config.toml
dataset = "regions of photos with short descriptions (Visual Genome)"
crop_scale_min = 0.7
horizontal_flip = true
tokenizer = "word"
text_encoder_head_dim = 32
text_encoder_inner_norm = false
momentum = 0.95
max_steps = 17600
epochs = 44.3
decay_fraction = 0.3
weight_decay = 0.02
adamw_weight_decay_other_params = 0.01
Rows from block 7 of the text encoder of a small contrastive image-text model, named by matrix and row number. Rows with one number belong to one neuron. Each number is 128 + 24 x the weight over its row's rms, rounded and kept within 0 to 255. All counts start at 0. Numbers have three digits each. After the name is the row's rms in percent of the matrix's.
After each neuron's rows are labels from the 100 texts, of 14848, where the neuron reaches its largest size: "tokens" is the input token at the peak. Only what is clearly more common there than usual is listed. The data: regions of photos with short descriptions (Visual Genome).
# gate: MLP gate (text_encoder.blocks.7.mlp.gate.weight, 336x128), inputs 0-127
# fc1: MLP up (text_encoder.blocks.7.mlp.fc1.weight, 336x128), inputs 0-127
# fc2: MLP down (text_encoder.blocks.7.mlp.fc2.weight, 128x336, transposed), outputs 0-127

gate.179 098:107115133123143061159111162139124102133116117124097133127139103145157078135081151108161130084120147118111099119133167155099150164134162117109144157124079123159134104119111153144075159101139121128118114090107120141119137142159094122127097156106131155140127127145182106172105104140146126146126144153169154114116106098159150139087120153116188101143121122138151110104093139140115130163140
fc1.179 099:126140132123155094115160168102092146151128107117146163110115133145120128135150086187123107107154104094115106082091143135112160150142151105063121130143122137127092117109124140166135122106144138116101119165095155136099121140141082114154151137160175120113121150115113114121080181136148175107147128140103096156142149168161131114143132111098146161100106132115169149120114110157110109103121
fc2.179 092:167125153109129122145126125114134121141107135127129152110075163093102123122107121167108153139130153128130145136089143152103147096148122152137123084171159119081110084073090109136144104118156180119124149119134074089142142158143144124119115135120178104134157153101146104139116132144123175147099129128134088106097166191124106113152144095145129148131145101135170111133142109147096101141124
tokens: "oranges"; "airplane"; "apples"

gate.230 104:159104177120115164182112113118142106152105154112132085124125093140131129124067097105169110163118140127092150150117118103097108188141130153133094106113105177212131137112123114141142124094105110120120152133130102106153114097106101114113141146122132134140151118128167134092170084102126114147138122102153123154153125138125148121108096136105147147157154119139110160114142141118105141165130
fc1.230 100:169099150119122135136160094145167151141081155127144111124157099137158136130140128133124182123154149144123102149133115091175119135143145120155116126122111150128092121158101115148136104133117108106134147111119117118156119072137100060139180138122133094118170146122106114136108151154110101088157130142115170083138110107130138171135065132100139096132101145162111125148093125147128139085149
fc2.230 103:105175121168116148133136174152196115161135136127119140172142116114105121152127106144128130109109165183152122124102098089134127098192092122143131107096135130114113132153095124139121145115107132100119154162151108126127175130105122158084139116127139112127130132143084133091150113143132104141167108141121095140098117125141106134148089107115142101095168081112137139152115176097085141136118
tokens: "green"; "person"

gate.30 100:095121123165126079174150113110106163135188134129107145132133142130171170129145149118129165145132114146097130151136131111129118085108114146085132128129152127163125118119128101151121141138151156127088113128132129149106092105119073116157092126127134174146127107149109076090117135106135126108170146148113139132164137113142121140167150127138145140106126175120100115144144074123104114050099
fc1.30 101:181163154112111121092068095146143091084134168142132158148173120103134162155129173110116126146096113087132158137112135160136110123168106140156132129166152118130137165144144116079133154131142124157137195097123087135113149117106144099136089124144104105114120166127157157159120131125125106109109113148117123103130090121121115085157106121130100124131125143125095127088106118119146111153150
fc2.30 083:162086154116103109113091108127145103175141101106133120110137078175130128125074145132109146107121081159133161093181163090144145135103119085152110150126141144084093132148123121161156173080131145113117109119091130125132118129143152120137129124125145141141179129112142120153107134125132112164109156103135107120132116143168152066128138132147141109151095148118099118162157139159134121159111
tokens: "and"; "metal"; "light"; "over"

gate.296 103:102137077103118092135065128098152097108137161120089100151120110099144127166116123116173084119132146153128116129126111113130156119111127112157157102087133145112104095118131129142125117145146119172146200126146151116140114128138116139143106122119138188117135141150147148157156100124138118142130177098132129110123110098146116131149108135142136120111127102207100118189165125127124132087122
fc1.296 107:170123152161145125160171117114111139186136126137112112095128117138155129124135111097134092139181109088131146123149172147161118092130144138111089121124134152108130151122120060130124123087109167109061144131097121119177136119108137129119147110129158155149175163173151095162129134111120103120107143122108121116118083108134121150122110120159100127099097161102150161113125116104137123144109
fc2.296 115:124119129163160096135185146104135152125129136065141110120078130152092125152152128135116127143152155116126124128112154123153145099117103144160082103073149155145103115134150149100148142139090140101114105117163113095123138172161152075143158121107163119101101164109124111139138103093178135138106117123125098145156110135139122129165147113128087103160126125084134136136174103136135090141128
tokens: "part"; "of"

gate.47 105:165156135119112126122100133083064080087134142135138105120094174146105144134127121148116101174189129130138155142106153119074141118153127128113135124113089133169104150124115160120107108106085109150124161142094103143127123120122062106160089142141145123160142109150106112136138112136127140122137148120142172115103145090149126158149116136101146176162102131160165133142150113137124116136105
fc1.47 097:151111126101136129118172104121120132122120136105098104136138143139123137132152103142153138169120145157129168138104150129153134137136172135142136142116146128106127146097133092087105119097126148148177145116127084099166145112130135078169175110106099129147132068137143114096163134172124085055117093119136149122133143059118118120160131110133152114141121143129163164131100111136124159091113
fc2.47 107:117106153189163072091162134138136133098133129119144130101134152144067114146119120129125131107148135128109111125127163112107131115169135112129114116121106115123146078150145120154147154143166140129117151137132161123157143067105162122131141173159090168122123148105091128132127136112046102161143143119128108115101107073143097156137137144158164133103109114133135084121129110144146133124157
tokens: "and"; "arm"; "tail"

gate.191 097:080097126085114109155128148178150149129142105143126136099076093102139127102111130148145134164120084136156106104117123133143125093083160150119115114131119100188160134160157120097173108140124122123153142080101169131139117153089113126102118147123152108137139120103130132101139102107128131169143127128092119132108101119154134128200111110108151100143120161177128139147150153147119166126141
fc1.191 100:135140157096141125132119151192124110092115122125151141121110161114137136090096123120115145176109118135150107136132119110121124090097124120127160145137130093200133112133166152125133134100141119100170137122122163090128110159122164081101116137108132133144062135131131121070128145113112113160100112145134134100112092127144122180147125132109149094106121196134099154180122117130147147145128
fc2.191 063:160084152187148153150154165139151099108116116108113109100154114113118141113152109130138078115163161130117134113140132072123098098128078162144151133102121145140141124113099097148119145149124148099140132118107184100099079142108098134109094128105093078169094171136129116129118129150169108135165131115124140143136129170142126145144121126137136145151132110098125158160172138120098106158110
tokens: "green"; "light"

gate.29 093:172146121132151142081088117131123145113103099104193084098081073119150117091147116113143140150103087125140147156140158143135135115136167124150182149155147100100121122171129088120115174131145127088089150158131132130127161119132111102118138136167127150136114149157122115130103145093105124172135155144108125119143080135129127126120119094118075135135098152131135145115103129136144165110150
fc1.29 092:126107103158141110094145139109163152142136104162154094160126083104091140110101134126153113132097133160138119123141142068095136163141106106150095103137106176099139120147099134143077137091147136134153123170100143108141167130145120142118080107126140116148099184123126135162095167126143101131129165154101175127129173139131124110144138161123088104112107096118139130119161105152132101146125
fc2.29 098:135137088125113128095116131173135119134105137158139107137131131147094133160160159148160159096134094136112162115167140133108145127107100122161132153139094121145122135102144162108154156151115102162108098077122133135118103136161093158109111124143170092116170141088117079141134119138134129131075146162174071103118129135107187097108128125117163124121162101135129120096090164112123131129142
tokens: "blue"; "sitting"; "neck"; "large"

gate.232 104:126080154139155150121111136132142104126114119104151106158114167134158148122134129082104151155072131131120094138130157132133117139124116137124160132123106102146166118147129162137150111131124087117083138108088142099123161189142077107176073107094125149109136165101139113128129147144144130133129196150088100147148098123096135099115118143113138083130158125125134124147138123141178147137090
fc1.232 105:132133154130144118121151091086115125134123115096134118148156158128093095130094072136090107136081188164082130148105146112143147108115118115138118142106170131147124128128149149109178147118133188087123139115120131100126140175177149112144154136120140126113108111141109140103129121168108155126154161145114090111174126131120098096085126122123107099119141104133123119125111141183130180132151
fc2.232 114:093158152127147141132119090147107161141132132160088100142107083136141130155091105081153137143090146131130132122079161115127117137078144096144165145102145147136148146115156143162114119087107140080106126134106167140136077115165120144112119130129128109119144167107138129123146119111108112135125139147170150162148105123086098113143105119088104149163170158141088125165177123145099134146106
tokens: "counter"; "kitchen"; "line"

gate.17 099:154152111172106159167115155132156108095194141115130087096135146137090143144104093129141148151135122115165128126118125135127096126155163125121123146089110109152133142106135104156156071140134125109099080099126105108131096124142115143142114133174149160145143108145105116120109117154109166167153111139147144105095170148117135131099107134116124135120112093115150101114125144131185083072150
fc1.17 113:144138169158115125147130177093101147100100120121144113122134125135127136134113124161121118134094056174113135115081108150150097137086136093134125087124115099112128140161123165100099120134123146141095129116160137152144134121157104108155126106107187105073110136153155153159133170112107122116111133135140150126110112148151158109155135132171115139150089118122132135101118152175134087098174
fc2.17 117:163148115130143108142134099086142129100122148141116109134157155171097123104139130139107116134096095131148187102128120115113104178133118094101127095126136087133138124106128158167139169104110148089154144112142080136151088143146132122160114150147148138106153153106112168118158116100112141132071121130134168059142128100111101082159141120130143144123091140139143129113125140154168159114154
tokens: "cup"; "plate"; "truck"

gate.198 099:142150173125147110090163163108137114161137146099131129116178131134078116118120102145137135124130134098111101112148152112109118117108082123143127134117136091134194094127118132152096121145120158070127139183137150123149113159147139115127146137114136114130120165095130117145203151120106087136127136120110153131126106139121150152113119148145125064176138084099120102091135113155109099153146
fc1.198 108:140116137131117140133088125119148159102131096097133088112151173155151141163105159117138169134079116134126131129140132114110149120164134112181146098120133144113108118114141141127113135136134150117117161122125100121129093106091124165160112098143105116136155134100086054149131091124156133107108137153152139130122151111151153136164120172126108106140155152134123148100153153107059149055142
fc2.198 125:124113112138188156099128154102117091148154127104118137108115135152120127117114167122108163144136120124136186107120144129083112124122110089136155179135123090112124102119160150126107099118153105157126133168126146086119108096103147137193111107146137130143175183116111155131117103101157122090135140104131145063138112130114132139125139138136161079127109136128172126113171099124148137093121
tokens: "cup"; "waves"; "face"; "head"

gate.276 103:106139121148100107146134096108117131154101140186117169173125086126140124188115132118107154124136182111129136110085099113102127118147136148117161111128160137129142089112117119142119112156128120155091094117115149179113102181148146116124141115117110172139116128101115145143132100063098171137100135121170139107119158057128123144125145129145137130125145165134083134149128110149110121104130
fc1.276 104:128109127189113093156150124098114130143088135155112091176126144139117122133144118089145156128118134131161180159137110144126125184082112139106120110141149137123106118148113138126130146128173143094094116134104086110141136122120145122142168150087074090129098145105113153151102156090094151152173148113127137089120146137163155145125119149066127122113142112148175112118125116119109098140137
fc2.276 094:116127104174126156135191157134100091140128103153107130165112137080158084136104098160104119120056113112112137164120102175145122139155146122136110145077148142092152128179169117108116159091136122114108122130155138106159135144149132119107132108129150109102085159146130149129135152121128132188134138143128134168087100111136110144135123101139119136141130145153111120106123110090100104137153
tokens: "next"; "towel"; "above"; "bathroom"

gate.239 097:091111131163134158130149139126100172127083106186114131090086110130171125125141107145165140155124166111134115175112114129102096176136113147141119167111159110124095125103165114104110163082136122157125114107118136123103084102117138177129145077125114112177120126141120169115108106119143118128130156143125130113103146141121117125093125108080140169178108102161132109147132134116148137125155
fc1.239 092:116044136133130127174103136111170074131071111151102101089140140138149109122146160124163124117095154108137100109147100141108138120124094132142151098113187104103093112121154088153134144119137129138116088107111167136114131153121120144146118101183100121136146109148121167111088119128127134138131115144130099147163151159130155121132121143094162113142166122178115151151137120129159133133113
fc2.239 101:108148119090132120139134098103163132131135128108158153136148069137167129127126158134112135099130114117116173190120100125110147117145151130102117169120150100076143138114127121124125108130143112133144155152108123096124139172085156139079129108083144083159158100085121131121136152130134114124110165118116102134142124113156110064161137146154118114113140103111161068155143153144158163145153
tokens: "next"; "under"; "parked"; "cabinet"

gate.172 087:143101107155107110150157129153121147131100126111177138092171136183105141096129086149102078142196103106115174105134141099081119110112119132114091110148118122135107104133117135152101105132120119131179114131138112122145137153136117134087170176102092125097159137150140134090161108153145135165151136115131110120087116143165151101151143091135114139087149100134133138144153111134145124131141
fc1.172 084:123109094146153102128165160131089130094106141137137131120106115090147103137148147135153110107125126142131153096151136116078123128144125145149159127104117143140150184161088182132138131143182152092139091128130115126183155137119107122101144119083115087138143129118135166073131128112096120136120077088133118137171111114087151163122148118090164114099122103132155145139128170132152136127106
fc2.172 009:123050119116139141096109118133120145133161149089111101164110102076119129093153171155135155136139094104097136155157130143116091112117093163163137093160130156126111119130162132131155125171126121118158160112155125072135152138129121119130099132117106124126155118087138153134141148115132130130159145105094164151093112127122121160149136127137097135126167144130123065137116116159149131173082
tokens: "bathroom"; "room"

gate.273 102:076095130147159145112120145084147154127139140135116095124138133141168103077155135184130142133169074157171083152144095099128100158121129091133105143142104108151149113140120109104106142130129131142159120106156173098126166124144146145098087116120150131110072101154131171129114127135124161100139146155122128129078128124125158122099137121119108138164104126119142104175144151127128136102092
fc1.273 103:138128128120129105115132155125131154127120118128126142161096116164089119088110097135145093150099091122081109124113074165116124144145135142126148150159166111124118168144158129091145148103122129160116149146129117122106167146160054117134125140153142130114112150158109150154074137136112149125111150121149153102164171078126175097073148143137084102141144108125137087109144136130110131150150
fc2.273 106:219156105106136100110142144112153143100149064108166134120124151118165166177131107127114113115149157129165134128135136126145126117123103109145116132111130142122101175145118146107160103133103070153133126148137112114162089123145128111143112117157090117144111114122147107140099143169126150103110139133130114156090105168116163128086137090131182142115108098089131117153151106111134112132108
tokens: "next"; "seat"

gate.79 098:115121072073131131124104138106120145109101110086118151141153116129189098153160120125151130131137130101118120108153105152115142107115127122158100148106147121108157139119117132131146123069148141176109144088131067185136130152157180102126117136106158089122132115123119097145127089105126126167141146150147126114110097165127125178120125115136122142091138121167106155165100153128140136173133
fc1.79 100:114160098141171173122154115137146134101141124120129125141078125143151152144114156110131138121151158103157147102156141100167139115174138108079115100164119133129174106130110121140123190144121089127154132112123147098114104115125116149101106106087152181125129136143112100130086114090140148159090143070123142126122151137130175151093140109136156118126156120154112099131115116146097110108074
fc2.79 089:131173109115106170155149096087136141152157088072091116108122087130142156102123115113130078154142120127103112096128165126108136111124122127166089166105131140135108053141134138123132094130105150192134110131104150097112145139131131120129126156146149089095114159090137123146139124137121147145138123128140141187117115124094116140159160134102120161112158113130104149138143146161169138158133
tokens: "bowl"; "motorcycle"; "plane"

gate.98 099:131127150105150124130101131167140138145135159132116136129160149116116111140125095109077138113136119086162102101135146145104068106118134173111180176178145108134126106144098104180063137148170131129122129119129088138100148141102110144105096115119118105113145141123145129198144154111142091147125158107122112120138141104130111130075146094184108114117140135126135145136170122122137143112122
fc1.98 111:129078134109135139116127141112178138128079150152134136136109122147194109127111156146086120103119143159145132110140098124179135106170159071132114103113110138138124142114141132152134126135127130084146162098170134113126154111172108138151129124114103152130136134136115120124127137173113140085135161134096105155093096101155134131112155166061097124148122091140144101143157145094145091122097
fc2.98 109:137124124101109135134125140086155136097117104114163112108129131117106093109152129133103097100130154129165121151110086152110171136125106098134088129119147127152140172102143119117144107139151125129130125149178107124078144153156187149188121104134180131151104106127118124159113107115134113127150111155114106115132117176150102131162160102122105089186161129074120164102109145152112122109108
tokens: "small"; "head"; "plate"; "jar"

gate.92 105:076120118141132116191125142138152110118108105124112121140119134148142119114100098090131079105131152157127124138123116125073070126148146140118134122135151135185159133120095136122171131128127123132121108147118077112099117176120101108103150165123089131105124150141132125116152139115155133123129107085157160099132149126135144110115171104076125109124138168104149174156176156172163132138105
fc1.92 111:080117078125116124107173102139141116123125168107137117140104118101126136102086119111153139141108145091148166147130158132144104176170160162125087107119109124138156106153146081120146169134123129092138147151099113131126141150132093068144105149160114139125170102111093116125173153137093147097129146150134138098159129139154120098149133114083117118122116111122092164145151159119121159110167
fc2.92 131:138093145145137165142151123145103115121125111140132150151137132104166140117114116144108167113124157138174122160168086147164112159160132151121111090112149175155128092116096118111120149123122108134171094113179112104084099129137077112082123148100122168133129129132116132105118141096122157136144077076145089126127139145116079159136131138081134093115122142128098125126152166134159159124143
tokens: "window"

gate.94 103:115120126154145131143095125146156097134094112101115054133133105198142121139146091139082104140125151132102162109101123155153116173148155102141132143157130126148185123123111143147108150131103118097132160133120151129134134161136159130136103154111135147103125165111131104085156128118137132120129140095117118144117119170126105155101091110186100142126090104104116080115116154088120147155165
fc1.94 101:148150137120102093139111086143132109144116167144103128116142140131184095166111144095099092079117123156141119091088110139103124166150100136101110100160158111149128142104124118138123075157125156145120157129132104146134134153116118123156111146090128106096116161106141094128187156163190135128147134099102148127104100127116127131139147078111173141101119152125148107136161151127160142108131
fc2.94 123:179153122148110112120118143108180176152142097133119145171103148136111104181136085164078093147107114128126140111129116109102107123128153153117149105127140105112096132139114135087118167153136152158122131152163134150077104144157132116108155146138109117085112135085110143148117139141124115174114140120116161123165138124089128170098118124110148127114125104138104184088099146095096120108141
tokens: "blue"; "tall"

gate.113 105:170109122133172103106111109107118121117101134109137088112122166101101098118116112110173201135119150121132141112132143182130132112141112110177166124158118110134133136150132191141088147121132117152204134142117126136093131111128088138137137103139113124088131128088116135122100120127145119128155130122090162114134123119115164151118118154116107149128111147173102119140119097136165149060124
fc1.113 102:111090153097142130121114134155115127157100081145168125134102091081174128123106202131151153107124101125111141149156141114143136113124169083090098130100125139125085122146122094132133155154085149154099133102108130132125093161128156143125141147111114122139099099144150122117117090124148153169119125176112105115148134124127079127148144129180132134141138146153112099166148096133148156086142
fc2.113 124:114124127148138133149146123136149078145110157127175121102137101116119158134088147129098126128142120126107124139099140106199107119144113139125099097132101198105080155126132083125148126121136082108109090116121113149159158150119111124100117170142073197115098121121137125091127157147099155139120126138108095183133145147170129109121139111153144122126105125154108117143138097151131154152148
tokens: "cup"; "bottle"

gate.186 096:096136124076088119161132185127119136129139141102138086145136191111107159105116133117136117151144151102160095096119166142140156133117097156151136109173155088147128142137169141129102157111147162116135108118115164146151106160114172123120114137123117122081138134126086098121126148130123160136093167135101086114138121130112149126116155107112129149094138157115100142081177126111105085128106
fc1.186 103:175141119147148145150179097166110133133146114140150121161098125095118074145106101095155125156102105128107108136153133102160158141131129161109149108155119088119121091045114102134133152113156089122105123138150126165109124160116096150121167109135145157133156114142152159116166125166095117108144116080114164122126117109142082159139127086139134148127152134133137127148104121107108133101111
fc2.186 123:143127137138183114132140104126093114083132115172155122114129151140112127153132107164131102148116127114161130149135140104178115122146089168116117133144108134139117169066125115146142111088078151149109093175153120128137129146132142136102156079091103116118159148139150099130143061151142122123112098078125103138115147113146134097121128127119175131129125122136113123139121105135162158090190
tokens: "bowl"; "sauce"; "soup"

gate.306 093:083105128156117131111097148128113141132133125165118137062157111110097121116093142167171122150133098133123106135126107142133108138139182163157125151078125137126130148154116126140124153110163109155197108129148123100088111115164093165097058123165134130135169126101143102147122127110153124153153111133131108124152119155095142104085134089123132159177110159102133119139112114126137126122129
fc1.306 099:155110156133143165137110134138123153152120100149154107148142123146119148123116137109063140184138095133154122106150149143125119135127124086140145158100120152139137149126125171100101159115104122143114117082105105154093127122192139132148136167081120124153128089134158133101153138103144144112117144180117118147083112118184101151090110136125139116089106092083132151134149119097085125108134
fc2.306 099:094117134122131108123124072128135064143160150121118100142181131150107116122136146094151149154135141131133119104138143146129107112155130131121095111152110155136132163119187146137077110160125151123122106063124119126155119150113105162084148124163153140094133120079187144149088137092121118134160105120143130126127099130102160102166178125144102084110114136130144105120128156116131134161117
tokens: "green"; "this"

gate.60 083:142117157121167121123072131114152130145130135151129117144123106116122081162066126128116145112122091159074116106112118096147109132127157132165180116098105105114140107142134075125161138090116116183169152095108145125138127148137097131140131110103106132159137177137148103136091178127110090136132145094129144126143121135172121111114145135112105135136139177181105147133127104152161107136136
fc1.60 085:183171118130083135121154167119129124110155101128129101138100161129167127084156106092075127122109160134127172108125170126137128138154137127146100110100119166115117181151148136166132111155102102108107114155105116110156134134121115078126130149114125162128135095137142136101128117127146180135111098100090136093071129118115126156157126158151118148116123090176105104145126104134152130125160
fc2.60 010:127084140101131150104132104131160071115135136091101148145141105105137099091136161154161170092117106120075143152120192145160125152112112139135141120115106132114153134154105165134135102132115111111133121124133172132115126162147133142169118086164127165134133148110157086120136132105149145119111142111099131124086073134136180159112118121159084143139151125172126077129125108152115114142134
tokens: "counter"; "colored"; "sitting"

gate.250 087:121143125154105145115075103135114132114119140078136134153093155123196104105146093134123148142130145102119140144115176130144102101118113126112147134141135167120116079130074127126119159166130150096133149162137172124124137137126188081119114135093093117098150138154149130134102132134086106134116117095125115122151133154109175134119089153137158121177147133139141098120080120161130118169110
fc1.250 086:168144163104134084141144103152159090109107140150134105172107164100165141156131150120146113125110131137158149140113173127100080119117162144148144117124097093157143119104149156147141147153117114092111132121067132118147177139169159092132119135124155094111110162118151079123156089084128135119169131141146144086094091123104145136146120127100127137128119124109136099131085144116139129135088
fc2.250 102:133112126138101113165103111107152138088143116123077155141099113164135123158060139152155126159103142126138132135134106200131109125118102152167090117110111141117137108167085162118075134098142147127138111146111149095094134137147131121125122174135156106135126130146096116115140113144137112132085090136161153111081118135140145172072172146134149129144171138121102144147107114140107138117136
tokens: "small"; "shadows"

gate.292 092:130116102154136128092116126083163123139137145145123074104124114132179139146120136132120151113153133154107136116135151126136093132141116124104100114123091150089116127166151092120098073131158139095088150121119151130132144153142128089150155158114129141150145112128082090117110169157156112096135154107182143127151175104136119124147150106111172119080108157146136092147129151099078143163140
fc1.292 086:135104134071144108133138172122118168125106138105092138132121183130155138129155159160084128162153105149127125111098129140106117109083154160115130140148116130183110115166110150126137117143066150166119117161155131121085167127144169116106141075119105187108106143098133123115139129151120134132129140165152126101112116101137100160132133103109106145139125124095131123156107136125123098077105
fc2.292 048:139097113124095141110154179097090158113103126157117122128114142145134165143121136118182165100153136126125117116122118137115116111120078117090147135118099139133094138116138102130128115120142122147095179100118119139106132189153076132175133154145183112108125156102164122112099091125158126120086163077113138120142146130082132124141116148123131111167113158125141102154178137152100135156109
tokens: "blue"

gate.131 102:131098153143136172115118139118119139092090111166104132108152103128147170102120135138146139156138121136130084146155111174122098115138098155159112160111106074130130148104088155134113160157143125166129125142123093142091139114120095148117074075126111132129151135159096114100153121115147165159140157140135091144127143151132148103170170112109060146136084142141131130125121108135116090142155
fc1.131 108:125112101144105118119133156128136127101113144122174125061172152136074128082141106149115115161142119107149157121107073088112107136094132127107137153124071189146148123121116150114137135090091114117154123100145162138148117112126106120132125160103137153148072131116149134127168153124135111097181145154151116140128132168138114118170142100114152142116102130125116158159137144127150154115085
fc2.131 112:106129163142098088127165129131096129135160150109132120106164156139106104171135158128080170166108122141102111107165154177150143145169142118150124090110089105156139118115129128096148087105131116126101109110113111158119168081144119118163112141112123106122103115104182154137136099140137127132123147144146124088113130136153119151124124111171193132134068111154115133129087114122145119104115
tokens: "green"; "pumpkin"

gate.190 107:117125136108122117153119112152150075122118109148169111126115123143142144117140117136149126117145100135136133151181112122137120141111104152136133084094114124148134097109116082124103130115165125129147113136104129073140125107142112127151079153137096161137180119162119104156171158067144144177123119109062120138086147127113143106131074128113094133126150160132162139132142104152150179152158
fc1.190 105:117142093133115109125101126169092144147154109101168119124140137117112145122123149112168126126109121164146140178124167189125142121131126116112098131140132091149135110100101126121132144121144115144139170138109086118089094148141082089111072128154125136119180128166062137120173190126106134143086141106146150155146102155092134101153142118116121127124161116120149140093127137123136109102145
fc2.190 120:153124151141129155137067134145147109112103156120112123145156138122152158160151127091140151104146145119119150097111130113163152130146150102094156129165082154133091139151084181135143101138109123122106104102137091124178095152122102123138111125120153156137119133092117126145128108122116184152133111109141087145148121184112094115133143125135116122183169079145106099107117141128113082092115
tokens: "window"; "no"

gate.73 097:085145142155146154128136152087112120118108080117115089156109163124117131110143132138116139139139156133161156136163122102087173132148096137134118144129169090147167134114146158126138128104158130138134105106120102147106186115115125136137165093139100155124121088123070141134147110159087127112159142135133140122121134100098137159150127142142103152096114083113130162133105099081130066169154
fc1.73 100:122143143133135122147124128113122131105116116140103100135110187129147128129160109153139150157093159108131181132141119104090166155168120150100111152121126145144171135120130158131134140139140172151117119103109086098080171139123172139128157102165087118134146091100082159109133092123079150081157172115130114141117152111118110146138107143132084139105134117093157089131124127109136090101143
fc2.73 107:135118125114129112089120127100163135082150114129145139077188145120129133128110144153131138099109082113150142127183126121103154120157143130084105125094139134122148095114128151138165114121140145112134153115138120126155166090126148152165130137139098154112172112096163132138159113127107072127098124122109166122163082100121125157131116093126112178145066095114161136148142125169141146133100
tokens: "next"; "bottle"

gate.272 105:173120143115126120134116119130142113091109132146135157098120101142126122147166103142146136140134137074117166117133121130064127200140154167125167130130111144124106093136129129120106124151100121133096101114144177092097112120124077113094159137082085098105149150084149124117138123166122153142137182129117136136127155135110094118151135112102151128115137125081144152173134108160154121156153
fc1.272 110:119144192106106105151130092157143114110131118100123086147102102140090094114082139118141120101126167134136114119141163121156145150085130106140133145101057095149117165121169105128116140089138087115148112131117144130129121091086163149155154131151194121161144107153134148172111123136091149102137134121155142132160146143143127127131087146133158119111146141138096133111149159093139104133122
fc2.272 079:131119132116104157092150115153079166160126116150114117096088102103125129123156170144147128143107141126160151145150100153104135171101148116131145154145132146132107125132178155120163156095062141112117105103105149128123127144109096121172114130121176110104141178176093123171122095134139153128135150137122143104114108142095104131159110132111092123142095141087116116121154124165148082109103
tokens: "blue"; "cat"

gate.68 096:099100121140133121156118112101138178133118129138129136122135188121116145112146094116143135130140128156089153174126159090177137134107116117128131090097158115121098143132113113130108103111106163177120054111124137144116166132099127136184127127109163114125141134115131092126178149141120145144137161131153112100180105152117144075109100131157140106086124129153125156133112117124070107117151
fc1.68 101:090144129121151170115158164118107110119133114093144105132083134165137145135120149130140102129132126122106136120145076122108124125171154148120178162127102121138094133119100142162117150129147112121125147125087142104112080140171123116124172141103134125154125122195099125139113131134157124101096101167138109164123142110150086128112162092135148089089102096112162147073142129175158121143118
fc2.68 090:173130108136157111151151121125125147093137138137105144121186135096123144098167123126141095142108144114099111143143147126107121124142107124093114133143139131178132102138107146128102116099087173132131123126092093088138109096146167094101100121127121116115168134186120163101107167067144116094081137128170116130181116147138148128146117121150158120138150147138112153074123108174134125119145
tokens: "no"

gate.216 103:125115141108100134118127120119140113111120123141161105108124142126101122101123105171115118157102183107129146116112195145121113079093124123121160158133151135149143108164163126124185137121142141138105146120130139116140121166128120135169130092153157120101132140084122168125123120125103099105128155187109062088100126123102126155136158142140077104099122128175105156112090143140130165104146
fc1.216 104:131165085167134135149140103121148158186130109123131120101122133118144142105120099102128106113102120117170058173113093093117101089127069139139130160129121100134111102118119155143138116155124129140105146115110103129144127108148159152133138157137105156125128132142128099108138171133154135140073128139123099135147137145143159141140169140100140120131108148117112128063180170095092173147131
fc2.216 114:126085109123113117141108126114157146162100145061183117116092123111127113098142128107095099128118143137118112064128132156105143120083137146186135161118080145097121132130098118120143148101126159124135143140131140120137120102182145143125177149137108093153153099138131174124162102087125150092105075149117158135137157123104121136103120153111151144146128148135132127127164131162152163121145
tokens: "counter"; "standing"

gate.214 094:148135145141103120084150127076106142101147142088140124121096141095134119149135090117118124170165108112128170117164165153132104123149155102155147104131109187107168171115147141140103082168144116154080106172112131128127100151100129109148161118146152112129101138124109144173110174087121168120104116091159129107139156142103116130151114110129111096115105128110136109113108118160158109121132
fc1.214 089:151105140165143143134144117172078116109121114142147127139155110131135139167128098142178123139130123172096102111169125124135103143141119142128087167128137145136106127103095088130141174121134136071097091114127144131144069138108117138101145089142161139174118169104138145077129150155106137125157188138090129141117109158129130150113108096104160113109120097151130110155109111136124115134083
fc2.214 069:091178148114120144138171107105103116131158133085135130085088077115109154128110153125124159152128126119148117167140149133100132110114145118143117117135170163127133143098141123147144122112155133143168123146108114140123147150158123151122079132137081124122094151165059130148155132126107158113120116158086114110110114136107110105138090152110122143135108133118096135106124121177183117201125
tokens: "blue"; "walking"